A small image classifier, trained from scratch: held-out accuracy 52%.
Rows from block 14, named by matrix and row number. Rows with one number belong to one channel. Each number is 50 + 15 x the weight over its row's rms, rounded and kept within 0 to 99. All counts start at 0. After the name is the row's rms in percent of the matrix's.
# sq0: squeeze pointwise conv (model.blocks.14.sq.0.weight, 120x480x1x1), inputs 414-479
# e30: expand 3x3 conv (model.blocks.14.e3.0.weight, 240x120x3x3, transposed), outputs 48-55, a 3x3 kernel for each
sq0.32 099:35 40 50 40 47 69 75 97 17 62 39 47 51 59 27 66 59 62 56 47 75 25 35 32 49 43 59 45 84 54 62 58 49 49 51 39 75 54 62 64 63 47 51 70 63 52 29 75 75 63 49 30 35 62 93 54 64 41 72 56 32 57 48 51 51 36
e30.32 098:48 55 35 48 49 50 55 24 45 18 41 56 43 65 57 59 35 33 37 32 64 37 69 45 64 37 48 30 41 51 46 36 54 56 58 42 32 40 30 69 40 53 50 66 80 57 40 44 61 40 66 57 49 65 57 55 86 00 68 20 33 31 44 66 49 45 87 67 38 52 47 27
sq0.33 100:47 41 57 75 48 48 28 52 26 60 47 57 69 46 46 47 58 56 58 21 41 55 61 54 21 52 47 44 41 39 42 33 63 36 78 49 60 52 40 63 65 74 32 37 52 48 16 62 23 51 73 52 59 39 57 34 69 49 70 36 43 47 32 50 41 39
e30.33 118:95 44 66 65 49 53 50 62 40 62 63 28 43 07 38 66 87 56 47 54 47 46 27 48 47 26 53 60 33 50 37 59 39 54 65 39 71 49 66 71 41 71 58 84 46 56 40 68 71 53 50 71 71 76 51 36 41 69 73 68 50 79 51 45 19 38 42 23 48 52 27 50
sq0.34 104:46 69 35 83 65 66 49 49 30 36 70 63 58 56 51 38 99 50 47 65 37 36 49 50 86 61 39 52 43 26 55 66 38 55 69 51 24 54 18 53 16 17 57 77 67 61 57 51 77 42 59 45 36 37 46 99 38 42 76 37 62 51 79 56 58 38
e30.34 097:75 36 58 57 62 64 41 55 43 28 55 79 47 45 48 56 42 23 75 39 35 49 50 28 12 44 49 36 56 44 57 54 53 46 37 67 53 63 40 54 48 55 31 31 49 52 28 14 29 45 85 26 49 52 66 71 64 51 25 48 58 79 48 39 36 58 65 50 34 58 60 39
sq0.35 095:79 61 56 22 29 60 48 41 55 78 41 24 54 39 32 45 19 58 43 66 41 49 58 46 43 56 76 54 78 28 61 47 53 61 21 51 39 49 62 45 68 73 44 45 36 45 53 31 53 47 32 59 31 50 46 04 29 43 78 66 63 59 53 52 33 60
e30.35 097:61 26 55 75 56 70 23 80 52 73 46 29 36 42 28 42 53 51 55 52 32 48 64 44 24 42 53 58 71 46 61 45 56 45 40 48 50 53 59 43 25 43 50 50 33 55 31 60 56 84 73 64 29 62 45 36 45 60 19 58 72 37 60 22 39 31 59 60 79 40 53 30
sq0.36 102:52 35 52 74 64 60 08 54 44 45 45 38 54 30 29 35 59 55 58 54 44 22 49 90 31 51 43 45 30 55 18 22 29 44 69 58 42 40 20 47 14 71 44 66 35 24 54 54 74 49 51 26 45 21 66 03 34 18 33 35 52 52 56 13 18 42
e30.36 099:26 37 27 32 60 34 56 62 61 70 47 52 36 72 68 49 48 55 68 45 58 53 55 98 50 37 31 37 57 56 28 52 49 60 45 61 38 78 53 55 67 33 31 41 29 66 91 10 37 38 42 32 54 50 47 32 06 36 62 39 58 38 47 40 45 45 54 54 37 39 45 52
sq0.37 103:40 80 50 28 43 61 85 53 60 31 59 38 62 78 43 76 58 65 35 67 63 65 37 81 39 50 46 44 68 71 50 75 26 23 62 58 43 65 51 63 62 26 64 37 35 83 46 52 24 79 50 55 53 80 43 39 54 59 48 64 46 53 71 26 55 57
e30.37 107:49 38 40 52 35 55 55 52 42 55 58 33 56 52 60 41 27 68 39 38 48 45 50 62 70 43 48 51 34 58 94 24 63 56 30 51 40 79 61 45 47 74 62 49 51 36 48 78 42 41 47 50 38 51 49 27 45 41 42 37 57 41 60 22 86 32 31 30 57 60 92 58
sq0.38 096:67 45 44 33 48 39 39 46 75 17 58 55 30 58 20 70 27 52 67 75 53 79 57 37 34 48 29 39 48 43 87 56 42 55 47 36 58 45 73 23 39 70 45 57 77 63 39 56 37 47 36 85 64 56 75 92 63 37 42 43 42 36 60 34 66 46
e30.38 107:60 74 44 46 51 49 55 55 33 35 59 55 41 51 58 68 75 42 45 42 36 11 31 48 53 38 33 52 55 42 52 65 36 51 60 37 14 46 44 45 45 29 34 55 37 62 84 42 68 54 57 53 41 42 45 22 35 77 56 53 29 38 27 71 29 75 55 51 32 44 35 45
sq0.39 095:61 53 86 59 90 57 43 14 56 49 71 53 53 51 28 79 69 52 57 54 62 10 59 39 48 56 37 47 53 46 74 42 63 54 60 59 32 60 87 44 62 60 47 51 49 39 39 41 31 50 67 78 52 61 32 76 56 19 59 25 45 49 62 69 57 33
e30.39 100:35 57 48 54 49 48 65 62 75 53 73 52 12 60 47 41 61 61 14 44 61 39 26 60 21 66 46 54 46 56 43 36 40 50 43 55 70 91 64 49 63 61 23 59 27 53 78 58 54 25 76 69 47 53 29 56 38 39 39 51 43 24 51 56 34 67 20 35 51 72 35 54
sq0.40 099:57 74 49 50 60 71 41 71 85 29 41 46 42 51 60 63 78 34 38 53 43 64 57 28 63 75 47 68 34 62 66 14 40 34 53 47 38 41 30 50 88 35 65 54 33 58 13 69 57 13 51 66 44 48 43 42 40 53 64 44 75 48 22 40 61 79
e30.40 096:15 29 31 48 52 32 53 52 57 19 83 82 32 35 97 44 46 55 52 42 54 49 45 66 22 17 50 47 50 40 62 27 71 61 39 27 65 55 49 51 52 38 20 49 41 60 84 53 52 28 50 52 50 56 40 53 54 41 41 45 51 29 74 76 29 42 62 38 60 60 55 46
sq0.41 104:70 63 37 58 49 53 59 81 46 84 50 48 44 29 48 57 59 61 23 43 32 78 20 42 37 70 43 61 32 50 46 36 38 71 52 21 43 12 47 50 58 43 44 55 44 73 51 46 39 50 40 24 60 50 46 54 61 38 24 20 67 52 42 56 61 79
e30.41 094:46 42 39 58 33 52 36 29 53 54 51 42 65 51 46 50 32 52 50 50 42 42 55 59 38 49 74 38 49 60 60 61 64 54 00 73 38 26 22 58 48 69 88 55 80 27 23 49 34 41 67 19 99 61 59 45 47 43 19 54 47 49 46 49 43 45 67 53 57 08 50 18
sq0.42 105:81 25 41 62 52 71 53 37 75 61 55 70 41 62 80 49 54 40 43 41 57 60 22 24 37 90 61 51 52 46 85 67 40 50 82 47 69 53 66 61 47 44 62 40 36 49 69 72 68 57 51 66 65 77 44 67 67 56 64 55 41 39 38 52 74 48
e30.42 110:78 53 52 51 56 34 34 31 68 43 45 20 47 43 42 83 63 47 54 43 73 68 57 65 79 41 52 29 49 39 56 55 45 68 49 75 49 50 44 42 23 50 53 46 55 52 51 40 64 44 74 32 53 31 49 40 48 48 39 42 49 20 45 63 60 42 56 52 55 39 50 45
sq0.43 098:31 42 42 53 49 80 63 39 29 28 59 44 70 55 49 68 44 83 61 38 48 63 42 36 09 54 47 81 41 77 35 53 68 41 77 47 48 49 53 40 51 58 62 60 74 61 48 67 58 71 32 48 39 70 59 49 51 18 81 34 67 46 29 83 31 46
e30.43 098:61 32 59 81 50 62 37 37 38 48 28 42 60 50 58 55 52 45 61 43 56 41 66 49 31 23 51 49 54 38 60 55 50 55 45 48 51 26 49 61 60 64 29 52 60 63 28 54 54 60 36 56 32 39 58 48 78 20 31 34 18 42 21 36 46 45 54 51 44 45 63 14
sq0.44 091:31 62 31 30 33 37 64 60 68 33 68 37 39 58 46 71 54 59 29 31 75 60 66 58 69 55 39 63 80 91 37 53 59 50 38 46 46 44 34 49 61 63 56 40 29 69 23 54 73 28 69 25 55 66 74 42 83 30 56 49 25 39 26 50 57 49
e30.44 093:26 36 20 75 69 52 45 62 46 59 36 51 77 59 51 27 36 44 55 27 58 59 57 64 48 52 45 30 51 30 64 75 62 56 28 48 58 57 61 35 36 38 29 55 50 60 57 39 34 50 39 48 56 43 59 48 50 28 23 35 50 18 40 66 48 52 89 81 58 35 53 22
sq0.45 103:61 58 55 84 62 92 59 42 33 47 38 32 52 42 54 45 66 41 36 43 23 20 12 00 68 26 43 56 79 45 49 64 35 40 41 61 26 46 61 34 70 35 42 53 29 88 30 48 63 13 37 42 51 34 34 74 42 26 72 00 66 29 78 34 47 35
e30.45 093:53 74 59 36 83 26 51 43 34 24 46 60 41 36 54 41 56 39 21 67 25 60 37 50 36 38 60 27 52 61 46 58 76 49 43 85 54 60 52 50 47 59 24 39 27 38 41 35 55 54 63 49 31 44 44 63 42 50 40 24 43 33 45 44 61 30 35 46 28 33 54 43
sq0.46 101:38 42 48 64 32 63 66 23 32 24 40 55 49 61 52 58 58 37 26 40 40 42 48 78 94 63 60 50 48 52 52 74 47 38 33 44 65 58 64 40 35 54 52 32 53 64 49 43 86 66 42 80 59 24 65 79 45 50 48 71 50 73 73 52 64 27
e30.46 104:47 36 45 67 75 30 33 32 22 39 43 52 56 44 30 50 33 46 48 38 47 56 62 48 50 64 55 38 26 38 41 43 62 34 39 51 61 41 33 76 35 59 63 64 72 65 37 63 39 45 49 32 25 51 46 62 75 33 33 41 34 36 30 49 56 75 64 70 51 32 44 48
sq0.47 104:63 41 29 65 33 64 54 10 99 56 37 65 16 30 55 38 42 72 28 70 44 57 46 23 63 49 51 49 50 39 52 87 57 65 31 49 33 23 35 44 46 61 34 54 90 43 64 42 59 45 42 55 31 32 48 54 59 09 30 39 44 48 56 59 58 10
e30.47 104:40 39 39 66 20 60 36 44 51 45 32 41 61 60 35 62 55 61 55 46 42 56 71 48 73 68 82 45 41 72 44 39 64 64 47 52 34 32 28 59 44 51 52 52 54 35 62 44 35 55 41 30 51 08 35 52 58 48 47 22 39 59 40 46 69 23 52 42 39 21 47 49
sq0.48 097:65 62 15 70 24 54 46 34 80 53 41 30 51 42 41 46 42 63 73 82 39 54 16 22 75 67 58 70 20 47 55 37 58 62 60 50 50 48 68 44 22 48 61 52 71 46 50 55 49 45 58 53 57 30 36 60 48 25 48 32 74 53 31 44 64 61
e30.48 112:40 87 57 59 36 58 44 34 46 59 64 74 36 42 51 29 44 46 31 65 36 14 41 48 45 61 37 50 51 41 23 54 47 61 33 50 55 41 36 53 36 64 41 65 41 58 29 53 60 44 49 29 50 16 58 75 65 68 42 63 43 70 45 53 44 45 45 25 71 57 28 48
sq0.49 103:56 65 47 60 56 28 30 64 46 29 46 19 65 53 37 64 67 52 76 65 62 41 50 67 44 36 67 58 60 41 63 46 27 35 60 40 63 69 51 40 56 50 43 64 55 45 53 41 41 49 80 05 59 33 73 53 40 17 72 58 33 41 76 45 54 51
e30.49 105:47 45 39 33 42 30 35 43 57 22 64 80 26 27 59 64 27 27 36 13 73 67 38 54 66 37 40 43 59 42 89 60 36 35 22 51 38 61 71 45 50 31 42 32 55 48 26 45 40 33 70 56 42 49 41 75 48 23 27 15 34 66 51 34 43 41 59 63 53 33 49 44
sq0.50 092:55 47 45 75 39 50 35 67 64 45 53 54 41 68 67 36 32 39 56 66 55 53 30 25 36 42 37 59 65 43 65 76 35 62 54 38 72 39 17 44 51 33 24 39 49 41 42 43 23 72 50 36 31 57 65 35 46 61 33 52 57 41 52 36 60 46
e30.50 086:57 61 54 57 55 46 51 50 68 63 34 37 57 52 78 64 56 80 59 62 26 61 39 36 29 50 35 43 39 37 57 46 41 62 18 45 36 35 37 40 47 61 43 43 51 67 31 64 47 50 73 58 73 73 37 36 44 44 12 53 55 23 26 51 73 55 40 25 49 52 73 31
sq0.51 102:44 44 52 74 36 63 71 50 43 12 56 58 50 60 66 43 50 25 36 41 48 35 36 58 57 62 53 37 40 62 33 57 66 67 51 35 60 44 64 46 37 53 58 76 25 04 30 42 68 50 43 50 42 28 37 17 39 42 44 53 41 52 64 46 14 22
e30.51 107:21 33 35 39 87 69 40 25 55 52 52 34 53 72 69 36 28 30 50 70 56 46 35 47 53 65 52 61 34 41 70 78 60 54 46 44 33 42 45 54 41 42 67 48 75 54 35 46 24 37 43 38 36 52 41 42 50 45 60 29 46 52 52 62 67 58 44 40 58 43 50 55
sq0.52 099:71 53 56 53 62 03 42 60 48 56 65 36 52 71 63 57 54 52 48 46 66 63 51 84 42 54 64 24 68 59 60 58 69 50 31 56 51 66 89 55 61 44 34 82 52 28 57 83 93 49 79 53 44 64 52 65 53 43 77 60 92 29 51 30 36 82
e30.52 095:42 43 44 53 57 45 42 41 38 46 25 24 65 46 24 41 62 64 49 42 57 46 48 43 50 35 23 41 49 17 60 57 38 55 52 39 40 53 73 46 46 33 44 52 51 52 55 60 63 60 62 71 46 79 49 29 60 46 17 53 62 42 52 77 30 57 69 63 43 82 38 60
sq0.53 102:40 35 54 38 30 01 37 64 58 58 68 32 61 38 38 35 31 36 51 20 71 34 49 64 67 19 59 38 56 43 67 58 35 43 35 41 52 78 47 50 46 42 37 31 61 27 58 48 43 61 90 48 49 26 55 55 51 50 54 63 86 35 82 30 59 40
e30.53 102:58 53 63 64 44 54 65 74 46 54 48 40 51 39 37 66 58 44 64 82 63 44 43 37 45 39 57 55 44 64 28 51 54 31 34 64 46 47 37 13 52 68 35 28 25 61 46 64 34 41 49 57 33 53 50 36 50 28 75 51 49 45 34 48 35 45 33 52 26 59 48 18
sq0.54 098:82 34 54 39 38 73 32 28 42 61 73 60 56 77 58 64 40 71 56 84 46 77 67 45 46 67 62 99 53 60 53 19 70 52 59 55 46 59 64 76 72 66 63 37 57 64 49 55 67 31 62 79 57 66 37 49 62 79 31 59 66 71 45 31 37 78
e30.54 096:36 74 62 38 48 40 55 47 47 65 63 44 41 67 80 42 17 34 59 33 56 61 49 67 49 41 56 55 43 35 20 38 45 51 54 55 58 74 56 71 46 27 41 40 42 66 64 27 49 40 50 39 33 75 50 49 46 52 66 45 46 59 71 30 33 57 61 69 39 29 28 42
sq0.55 103:33 32 33 70 66 40 48 58 41 28 50 39 76 53 21 47 55 29 54 51 23 42 68 40 59 27 20 73 80 43 22 33 62 36 50 37 73 33 34 25 49 46 57 44 66 41 24 26 65 58 24 56 58 38 67 32 32 33 69 46 58 20 50 36 14 28
e30.55 101:42 45 77 73 78 41 32 32 39 42 68 85 61 33 36 46 34 44 62 54 51 47 34 57 42 54 66 55 45 39 45 34 46 35 34 47 52 42 43 67 42 44 54 46 50 45 37 28 20 46 50 42 50 46 29 56 50 30 58 51 34 21 40 26 41 61 37 58 44 61 36 45
sq0.56 108:44 47 61 42 41 64 66 28 33 49 65 85 55 67 37 58 20 39 55 57 40 79 96 49 42 34 58 48 29 66 32 74 64 56 78 55 65 56 99 38 61 81 56 50 80 83 32 49 50 72 43 66 38 99 36 43 49 60 56 40 33 59 59 66 48 61
e30.56 102:73 28 42 65 83 27 39 71 35 50 73 27 49 56 68 48 16 48 35 47 28 27 34 43 47 31 65 33 35 42 39 53 70 37 48 53 45 40 47 52 35 33 49 34 40 73 75 43 37 45 70 39 53 75 50 45 60 51 51 60 59 49 61 57 70 42 41 57 62 49 73 40
sq0.57 095:43 99 51 49 23 70 22 63 39 49 73 33 37 61 59 53 41 52 21 63 59 43 46 40 29 47 65 66 56 59 50 28 78 65 43 33 19 69 40 63 55 28 26 61 30 46 64 46 39 56 99 53 35 49 46 30 62 45 51 70 28 54 57 71 79 85
e30.57 095:65 52 62 41 57 34 56 31 69 49 35 70 36 46 56 59 47 74 60 40 61 40 33 28 39 23 40 46 29 53 65 43 62 66 54 40 54 40 64 46 36 41 55 48 52 54 62 48 44 42 24 78 52 28 28 79 30 61 99 64 16 46 27 72 47 42 60 60 32 49 05 44
sq0.58 099:64 59 63 38 68 75 68 47 64 38 71 47 62 80 57 81 55 59 30 46 68 34 80 76 50 47 49 59 52 80 53 34 21 26 29 31 54 51 59 39 56 48 72 50 37 77 51 60 39 80 50 43 35 50 68 41 52 72 47 65 33 35 37 65 41 53
e30.58 103:85 59 44 68 32 63 48 72 57 71 60 56 52 37 69 44 41 50 66 72 50 39 58 36 32 34 52 34 41 37 42 46 40 80 93 57 30 18 23 62 29 59 63 67 56 51 16 77 43 83 43 51 50 50 67 53 73 67 37 77 31 53 58 72 62 24 31 31 35 50 26 21
sq0.59 101:66 87 50 82 48 53 65 66 37 44 42 63 67 24 36 60 47 53 58 23 57 28 66 63 45 52 38 50 62 50 39 51 46 46 44 40 31 65 04 64 13 53 64 37 42 37 34 78 97 78 75 21 44 23 62 48 46 59 51 54 57 44 49 22 38 63
e30.59 110:38 72 63 44 64 47 36 38 41 19 82 99 26 40 77 62 63 31 53 38 36 50 43 47 50 61 23 50 61 19 56 68 22 83 42 39 35 60 52 61 32 30 59 35 55 52 23 47 41 39 59 49 58 54 39 63 60 32 26 13 38 42 31 41 25 41 53 49 73 75 53 49
sq0.60 096:17 52 40 75 31 30 62 38 67 65 45 20 28 36 13 23 68 33 56 62 46 71 47 32 21 46 63 62 36 47 57 13 50 79 37 32 59 33 35 32 37 39 38 65 47 49 78 50 54 23 64 70 67 46 41 43 49 49 00 49 55 63 24 41 75 34
e30.60 094:49 28 45 41 81 60 63 49 47 39 78 31 22 55 68 30 35 42 50 69 64 63 41 43 55 59 54 48 46 47 42 31 49 60 51 71 45 71 46 46 76 56 58 58 30 56 61 45 34 20 48 58 44 72 35 40 39 59 40 52 58 20 58 37 70 32 37 57 33 74 52 70
sq0.61 105:28 09 73 74 47 68 53 45 43 42 25 66 69 25 54 55 83 28 22 32 63 34 59 52 48 56 43 60 90 60 21 72 44 61 78 44 41 56 43 40 23 52 99 23 46 46 96 60 99 67 39 24 38 82 47 47 45 69 36 31 99 54 43 70 37 61
e30.61 098:37 20 33 35 35 40 37 31 53 36 76 42 52 35 28 63 35 58 61 70 36 36 48 45 53 66 46 49 66 72 40 70 58 31 34 40 59 67 42 49 51 83 86 67 71 37 09 22 48 47 79 33 60 82 46 52 62 33 40 56 42 50 46 45 45 54 50 61 38 57 34 34
sq0.62 100:21 60 55 65 28 11 88 47 15 20 40 48 42 43 49 91 11 44 30 56 52 52 51 59 39 61 49 28 53 51 42 65 49 51 37 60 43 53 57 49 44 62 34 46 51 35 57 59 50 51 42 48 18 45 58 22 43 43 59 55 24 54 55 54 37 11
e30.62 087:59 50 48 42 53 36 58 57 43 61 75 53 56 43 44 59 36 40 59 70 43 49 78 41 24 49 46 40 35 44 66 40 36 46 33 40 50 58 34 57 46 47 53 38 58 32 48 65 43 20 32 45 49 30 44 47 48 32 66 44 33 34 18 62 62 65 56 68 45 27 68 50
sq0.63 092:62 63 49 64 60 86 53 62 57 40 50 23 60 36 62 69 46 23 35 63 42 53 55 48 97 81 51 40 69 41 65 24 45 43 51 42 10 58 53 52 61 44 57 72 59 49 64 64 43 42 70 54 58 24 63 52 44 55 23 43 70 45 60 40 46 71
e30.63 101:38 71 44 48 47 57 18 12 55 42 61 43 91 79 52 50 65 43 39 31 44 26 42 52 40 67 65 46 40 28 39 39 28 50 04 72 28 13 43 40 69 74 59 29 64 56 17 55 55 56 67 37 56 14 39 44 28 18 41 39 58 39 58 54 63 44 92 43 59 42 72 45
sq0.64 105:63 57 61 68 51 51 44 72 51 33 33 30 43 38 59 42 55 31 46 37 50 09 30 41 81 38 33 62 35 38 36 60 43 40 45 44 54 37 28 44 66 22 45 57 26 57 28 14 65 48 45 17 58 22 67 53 43 30 61 25 41 25 33 65 10 28
e30.64 095:50 83 61 41 39 36 40 32 44 41 34 63 34 43 65 47 41 41 30 31 45 47 78 57 81 67 27 39 32 37 86 20 78 56 39 47 37 57 35 45 57 42 19 45 58 49 94 71 63 34 27 50 48 51 50 51 46 33 45 34 44 21 45 27 67 32 30 68 59 61 55 58
sq0.65 094:40 64 48 36 20 16 27 49 78 55 37 22 73 56 54 34 62 56 56 44 57 32 71 66 16 56 59 49 32 55 75 32 43 57 56 52 38 48 55 55 11 64 85 80 55 37 34 38 43 36 43 53 35 45 57 69 69 63 62 55 45 57 67 28 55 64
e30.65 098:50 41 53 55 53 43 46 35 59 51 22 22 36 65 34 43 72 88 26 06 42 45 51 71 54 44 33 40 37 43 31 53 73 35 30 44 36 50 57 46 53 46 20 52 45 78 74 57 69 65 33 73 33 32 42 55 44 47 34 37 60 23 57 55 30 88 72 88 63 72 38 50
sq0.66 097:55 62 44 33 59 61 60 67 61 47 40 47 60 60 76 46 52 51 64 56 47 32 44 35 42 13 18 40 44 62 49 23 67 61 51 64 75 66 78 52 42 18 21 99 54 46 34 37 82 35 25 49 69 36 63 62 43 29 50 63 44 26 51 40 54 50
e30.66 103:87 53 67 38 50 33 54 61 55 59 55 66 62 59 63 77 42 54 69 69 62 79 35 27 46 41 46 29 42 51 22 43 49 24 65 69 39 70 19 40 27 43 41 47 73 65 77 39 59 63 12 29 26 36 55 53 33 81 68 79 40 63 45 66 42 37 25 37 23 45 20 51
sq0.67 104:55 44 78 01 63 44 49 60 45 38 44 60 40 65 37 53 27 35 50 44 59 33 61 50 51 79 31 23 45 36 60 47 29 47 00 42 47 55 77 56 44 67 13 60 14 54 31 48 48 59 41 47 40 46 35 44 23 61 53 62 16 30 52 57 79 49
e30.67 104:50 59 61 59 49 57 34 42 48 33 34 33 64 55 19 99 86 50 46 57 93 55 35 51 58 53 54 90 61 59 47 79 38 45 47 53 54 54 73 43 71 46 51 60 63 44 28 58 60 65 44 46 48 44 69 34 43 28 51 24 47 78 33 25 58 58 26 45 48 04 18 51
sq0.68 098:43 57 58 10 64 66 67 56 49 51 39 49 44 73 57 27 42 73 30 44 40 44 28 42 77 35 55 29 41 45 32 37 74 54 46 52 23 40 76 61 37 50 58 58 36 52 50 63 55 43 44 72 31 28 63 48 46 49 65 87 10 60 93 47 29 24
e30.68 099:56 51 57 63 69 46 46 52 51 53 26 35 54 48 38 63 68 71 49 46 56 61 60 44 44 41 46 32 73 57 85 53 73 56 20 18 57 42 45 33 34 51 41 62 39 26 53 47 44 62 54 75 54 61 25 50 42 43 48 39 45 36 48 17 33 35 70 70 54 34 34 50
sq0.69 097:53 62 42 33 48 34 51 26 62 40 38 48 63 25 55 47 36 37 56 35 37 71 65 38 29 59 44 60 69 91 37 48 67 50 56 64 55 47 30 36 47 52 38 33 54 07 57 45 64 38 72 71 49 49 27 45 67 74 49 54 35 63 73 66 39 24
e30.69 103:41 54 63 52 82 24 46 46 34 33 75 63 50 46 78 46 35 36 53 67 33 54 36 75 32 41 43 33 43 16 81 60 34 62 33 45 53 58 66 60 37 43 51 28 48 61 25 52 42 47 60 42 36 55 50 41 46 33 58 10 35 52 30 55 43 55 32 36 64 47 72 40
sq0.70 100:79 68 31 66 61 29 41 27 86 49 29 22 46 37 49 52 64 65 56 11 23 54 28 75 31 42 57 51 52 51 35 44 72 45 48 51 44 45 28 40 17 87 57 42 63 03 33 29 49 33 45 57 37 38 19 31 44 99 42 22 36 60 32 30 64 49
e30.70 097:31 31 56 29 51 68 63 46 61 33 86 85 12 70 84 39 40 38 49 52 64 45 68 54 26 18 31 35 50 54 64 29 25 58 27 06 35 64 12 86 63 47 47 42 57 64 56 20 69 40 72 48 27 50 32 54 49 37 50 44 45 49 58 54 41 59 74 44 44 48 41 21
sq0.71 108:50 40 58 49 59 16 32 77 49 57 42 74 51 41 48 41 29 46 60 48 62 47 35 38 59 38 38 51 39 49 49 59 63 36 51 83 78 54 31 67 11 28 46 48 48 46 98 33 29 53 66 66 66 61 36 34 62 26 44 40 42 23 32 34 54 43
e30.71 096:46 43 30 43 49 19 32 28 46 33 53 59 47 38 51 58 36 45 56 36 68 52 59 50 47 48 50 41 39 33 56 43 79 76 36 28 58 29 38 32 62 46 46 56 38 55 60 39 27 39 48 57 56 38 48 48 43 24 50 59 35 39 53 60 58 27 54 53 48 61 22 24
sq0.72 112:56 37 41 56 99 32 28 60 54 45 40 47 43 99 90 60 37 20 79 72 54 45 63 99 58 42 48 27 65 70 28 32 72 51 73 98 56 60 06 46 63 39 45 49 45 52 35 32 95 99 35 71 53 69 53 53 40 62 37 52 28 60 66 39 64 53
e30.72 110:40 62 39 43 67 78 56 55 68 58 53 52 56 44 44 42 65 40 24 33 57 50 49 50 61 38 68 64 69 71 44 41 56 63 41 73 31 29 32 61 53 69 19 50 44 56 43 51 81 43 47 61 35 50 53 42 61 42 56 24 38 49 49 41 58 27 41 53 38 46 52 69
sq0.73 103:61 89 38 51 68 49 48 49 57 25 39 63 39 46 53 41 43 61 79 48 33 71 41 60 66 69 34 47 33 24 52 24 39 68 49 73 58 31 38 36 59 50 35 44 34 34 68 79 20 41 41 62 88 82 22 49 16 43 44 21 34 45 54 46 65 33
e30.73 097:61 25 49 69 77 47 63 43 26 57 39 52 47 28 48 55 40 40 65 56 66 53 60 79 28 34 57 61 32 20 59 18 12 63 48 52 58 45 74 47 37 50 63 46 37 51 64 54 58 34 26 69 42 17 48 52 49 42 30 69 34 25 46 82 43 43 63 74 66 31 41 25
sq0.74 100:41 40 53 62 76 29 51 58 33 47 53 57 66 27 23 47 42 52 62 26 59 35 50 66 54 49 49 44 41 63 17 29 68 50 17 52 43 60 69 39 61 82 40 52 32 22 22 54 79 64 16 67 63 49 52 14 23 66 44 54 49 52 60 42 30 68
e30.74 092:49 44 56 36 69 67 54 44 58 53 39 07 43 35 39 58 54 40 58 56 86 73 44 80 63 85 54 42 33 59 39 53 53 50 93 74 51 72 75 45 76 44 61 36 52 58 45 55 47 50 54 43 48 61 37 34 28 58 54 44 68 54 59 26 69 43 49 69 34 69 54 54
sq0.75 092:42 59 55 43 28 54 82 30 52 60 26 39 48 47 69 67 20 33 74 45 55 24 82 55 46 45 47 10 29 63 48 76 39 53 38 46 39 84 72 52 52 61 34 38 65 24 07 55 45 14 43 52 39 41 51 59 81 25 44 70 44 64 50 42 33 19
e30.75 086:83 59 66 50 52 39 44 40 52 64 33 54 66 88 58 33 28 57 62 50 51 74 66 51 58 51 45 31 51 37 25 51 73 44 35 54 42 49 47 34 30 40 33 43 67 50 37 42 32 54 46 35 47 51 38 61 35 54 43 63 26 48 43 46 67 62 38 60 47 53 56 66
sq0.76 102:49 56 38 99 33 40 52 48 59 25 50 23 54 44 56 71 92 59 18 64 50 37 35 58 72 29 46 56 45 33 43 38 51 29 61 38 25 26 56 24 33 32 83 38 44 22 57 62 38 49 38 22 68 37 53 55 48 47 21 23 45 37 58 10 60 64
e30.76 110:39 63 55 46 56 46 54 42 41 13 76 99 26 40 78 48 38 19 39 42 35 49 50 43 30 36 24 32 34 52 61 26 73 44 24 39 40 58 47 50 46 63 49 51 50 41 42 35 17 32 64 46 30 39 41 66 44 42 50 53 31 52 59 56 51 44 58 28 36 48 47 22
sq0.77 099:54 68 51 70 40 50 29 56 75 51 39 31 53 57 44 46 25 49 40 13 39 64 57 69 60 38 37 23 61 50 51 46 37 79 72 74 61 49 15 71 62 87 64 32 42 79 70 45 77 72 48 43 27 70 79 56 53 13 48 43 64 26 66 50 41 78
e30.77 108:25 59 53 55 85 60 28 15 48 50 54 60 45 56 34 49 27 20 50 54 69 48 51 38 59 68 46 65 63 65 61 64 51 53 06 52 35 51 41 49 61 42 57 63 55 41 43 11 38 37 67 24 32 15 30 67 22 51 45 39 46 42 41 44 67 55 53 44 58 32 49 41
sq0.78 106:53 21 74 34 47 97 71 61 65 45 37 55 58 56 34 42 42 52 99 71 51 59 98 69 38 72 27 61 43 30 29 28 41 56 65 27 83 46 43 69 65 30 26 40 71 36 82 93 32 82 54 30 66 37 71 46 37 50 86 59 23 33 36 54 46 38
e30.78 105:65 20 40 72 62 60 43 41 45 45 54 26 47 61 46 30 52 54 54 53 51 40 57 33 21 47 46 42 65 56 57 63 49 45 21 35 52 44 37 64 38 46 52 37 99 70 21 37 66 29 80 47 69 70 58 27 84 35 38 44 41 32 51 25 31 56 77 31 73 55 83 45
sq0.79 103:71 65 66 51 59 39 37 49 35 41 51 29 26 31 61 58 61 51 48 54 46 26 35 66 48 45 59 92 44 56 99 25 51 46 51 47 53 60 54 65 38 42 95 59 45 50 39 31 55 64 53 53 56 38 05 71 23 68 51 55 67 37 24 46 84 46
e30.79 099:41 56 56 47 00 78 70 50 71 52 20 40 71 59 42 52 62 64 16 44 51 30 52 46 51 51 58 61 47 55 49 63 35 40 16 41 54 40 33 46 44 83 64 66 37 20 38 50 69 56 45 62 57 66 45 40 42 23 58 46 48 36 55 25 40 48 31 56 46 57 39 56
sq0.80 101:59 00 75 64 64 49 60 54 42 73 56 49 31 44 29 33 28 53 46 61 52 73 28 38 56 33 45 66 33 50 49 72 60 45 44 48 43 46 73 57 86 53 25 26 57 69 58 36 67 68 36 58 19 61 45 49 42 61 11 53 00 71 51 44 58 62
e30.80 097:44 22 23 40 47 45 37 38 47 66 63 43 54 65 52 49 32 77 74 41 39 45 75 60 43 42 58 28 35 82 55 35 77 52 34 67 35 43 28 29 53 38 44 62 67 42 40 40 40 41 26 58 61 45 40 48 42 65 42 56 38 31 49 68 55 39 38 55 48 27 72 57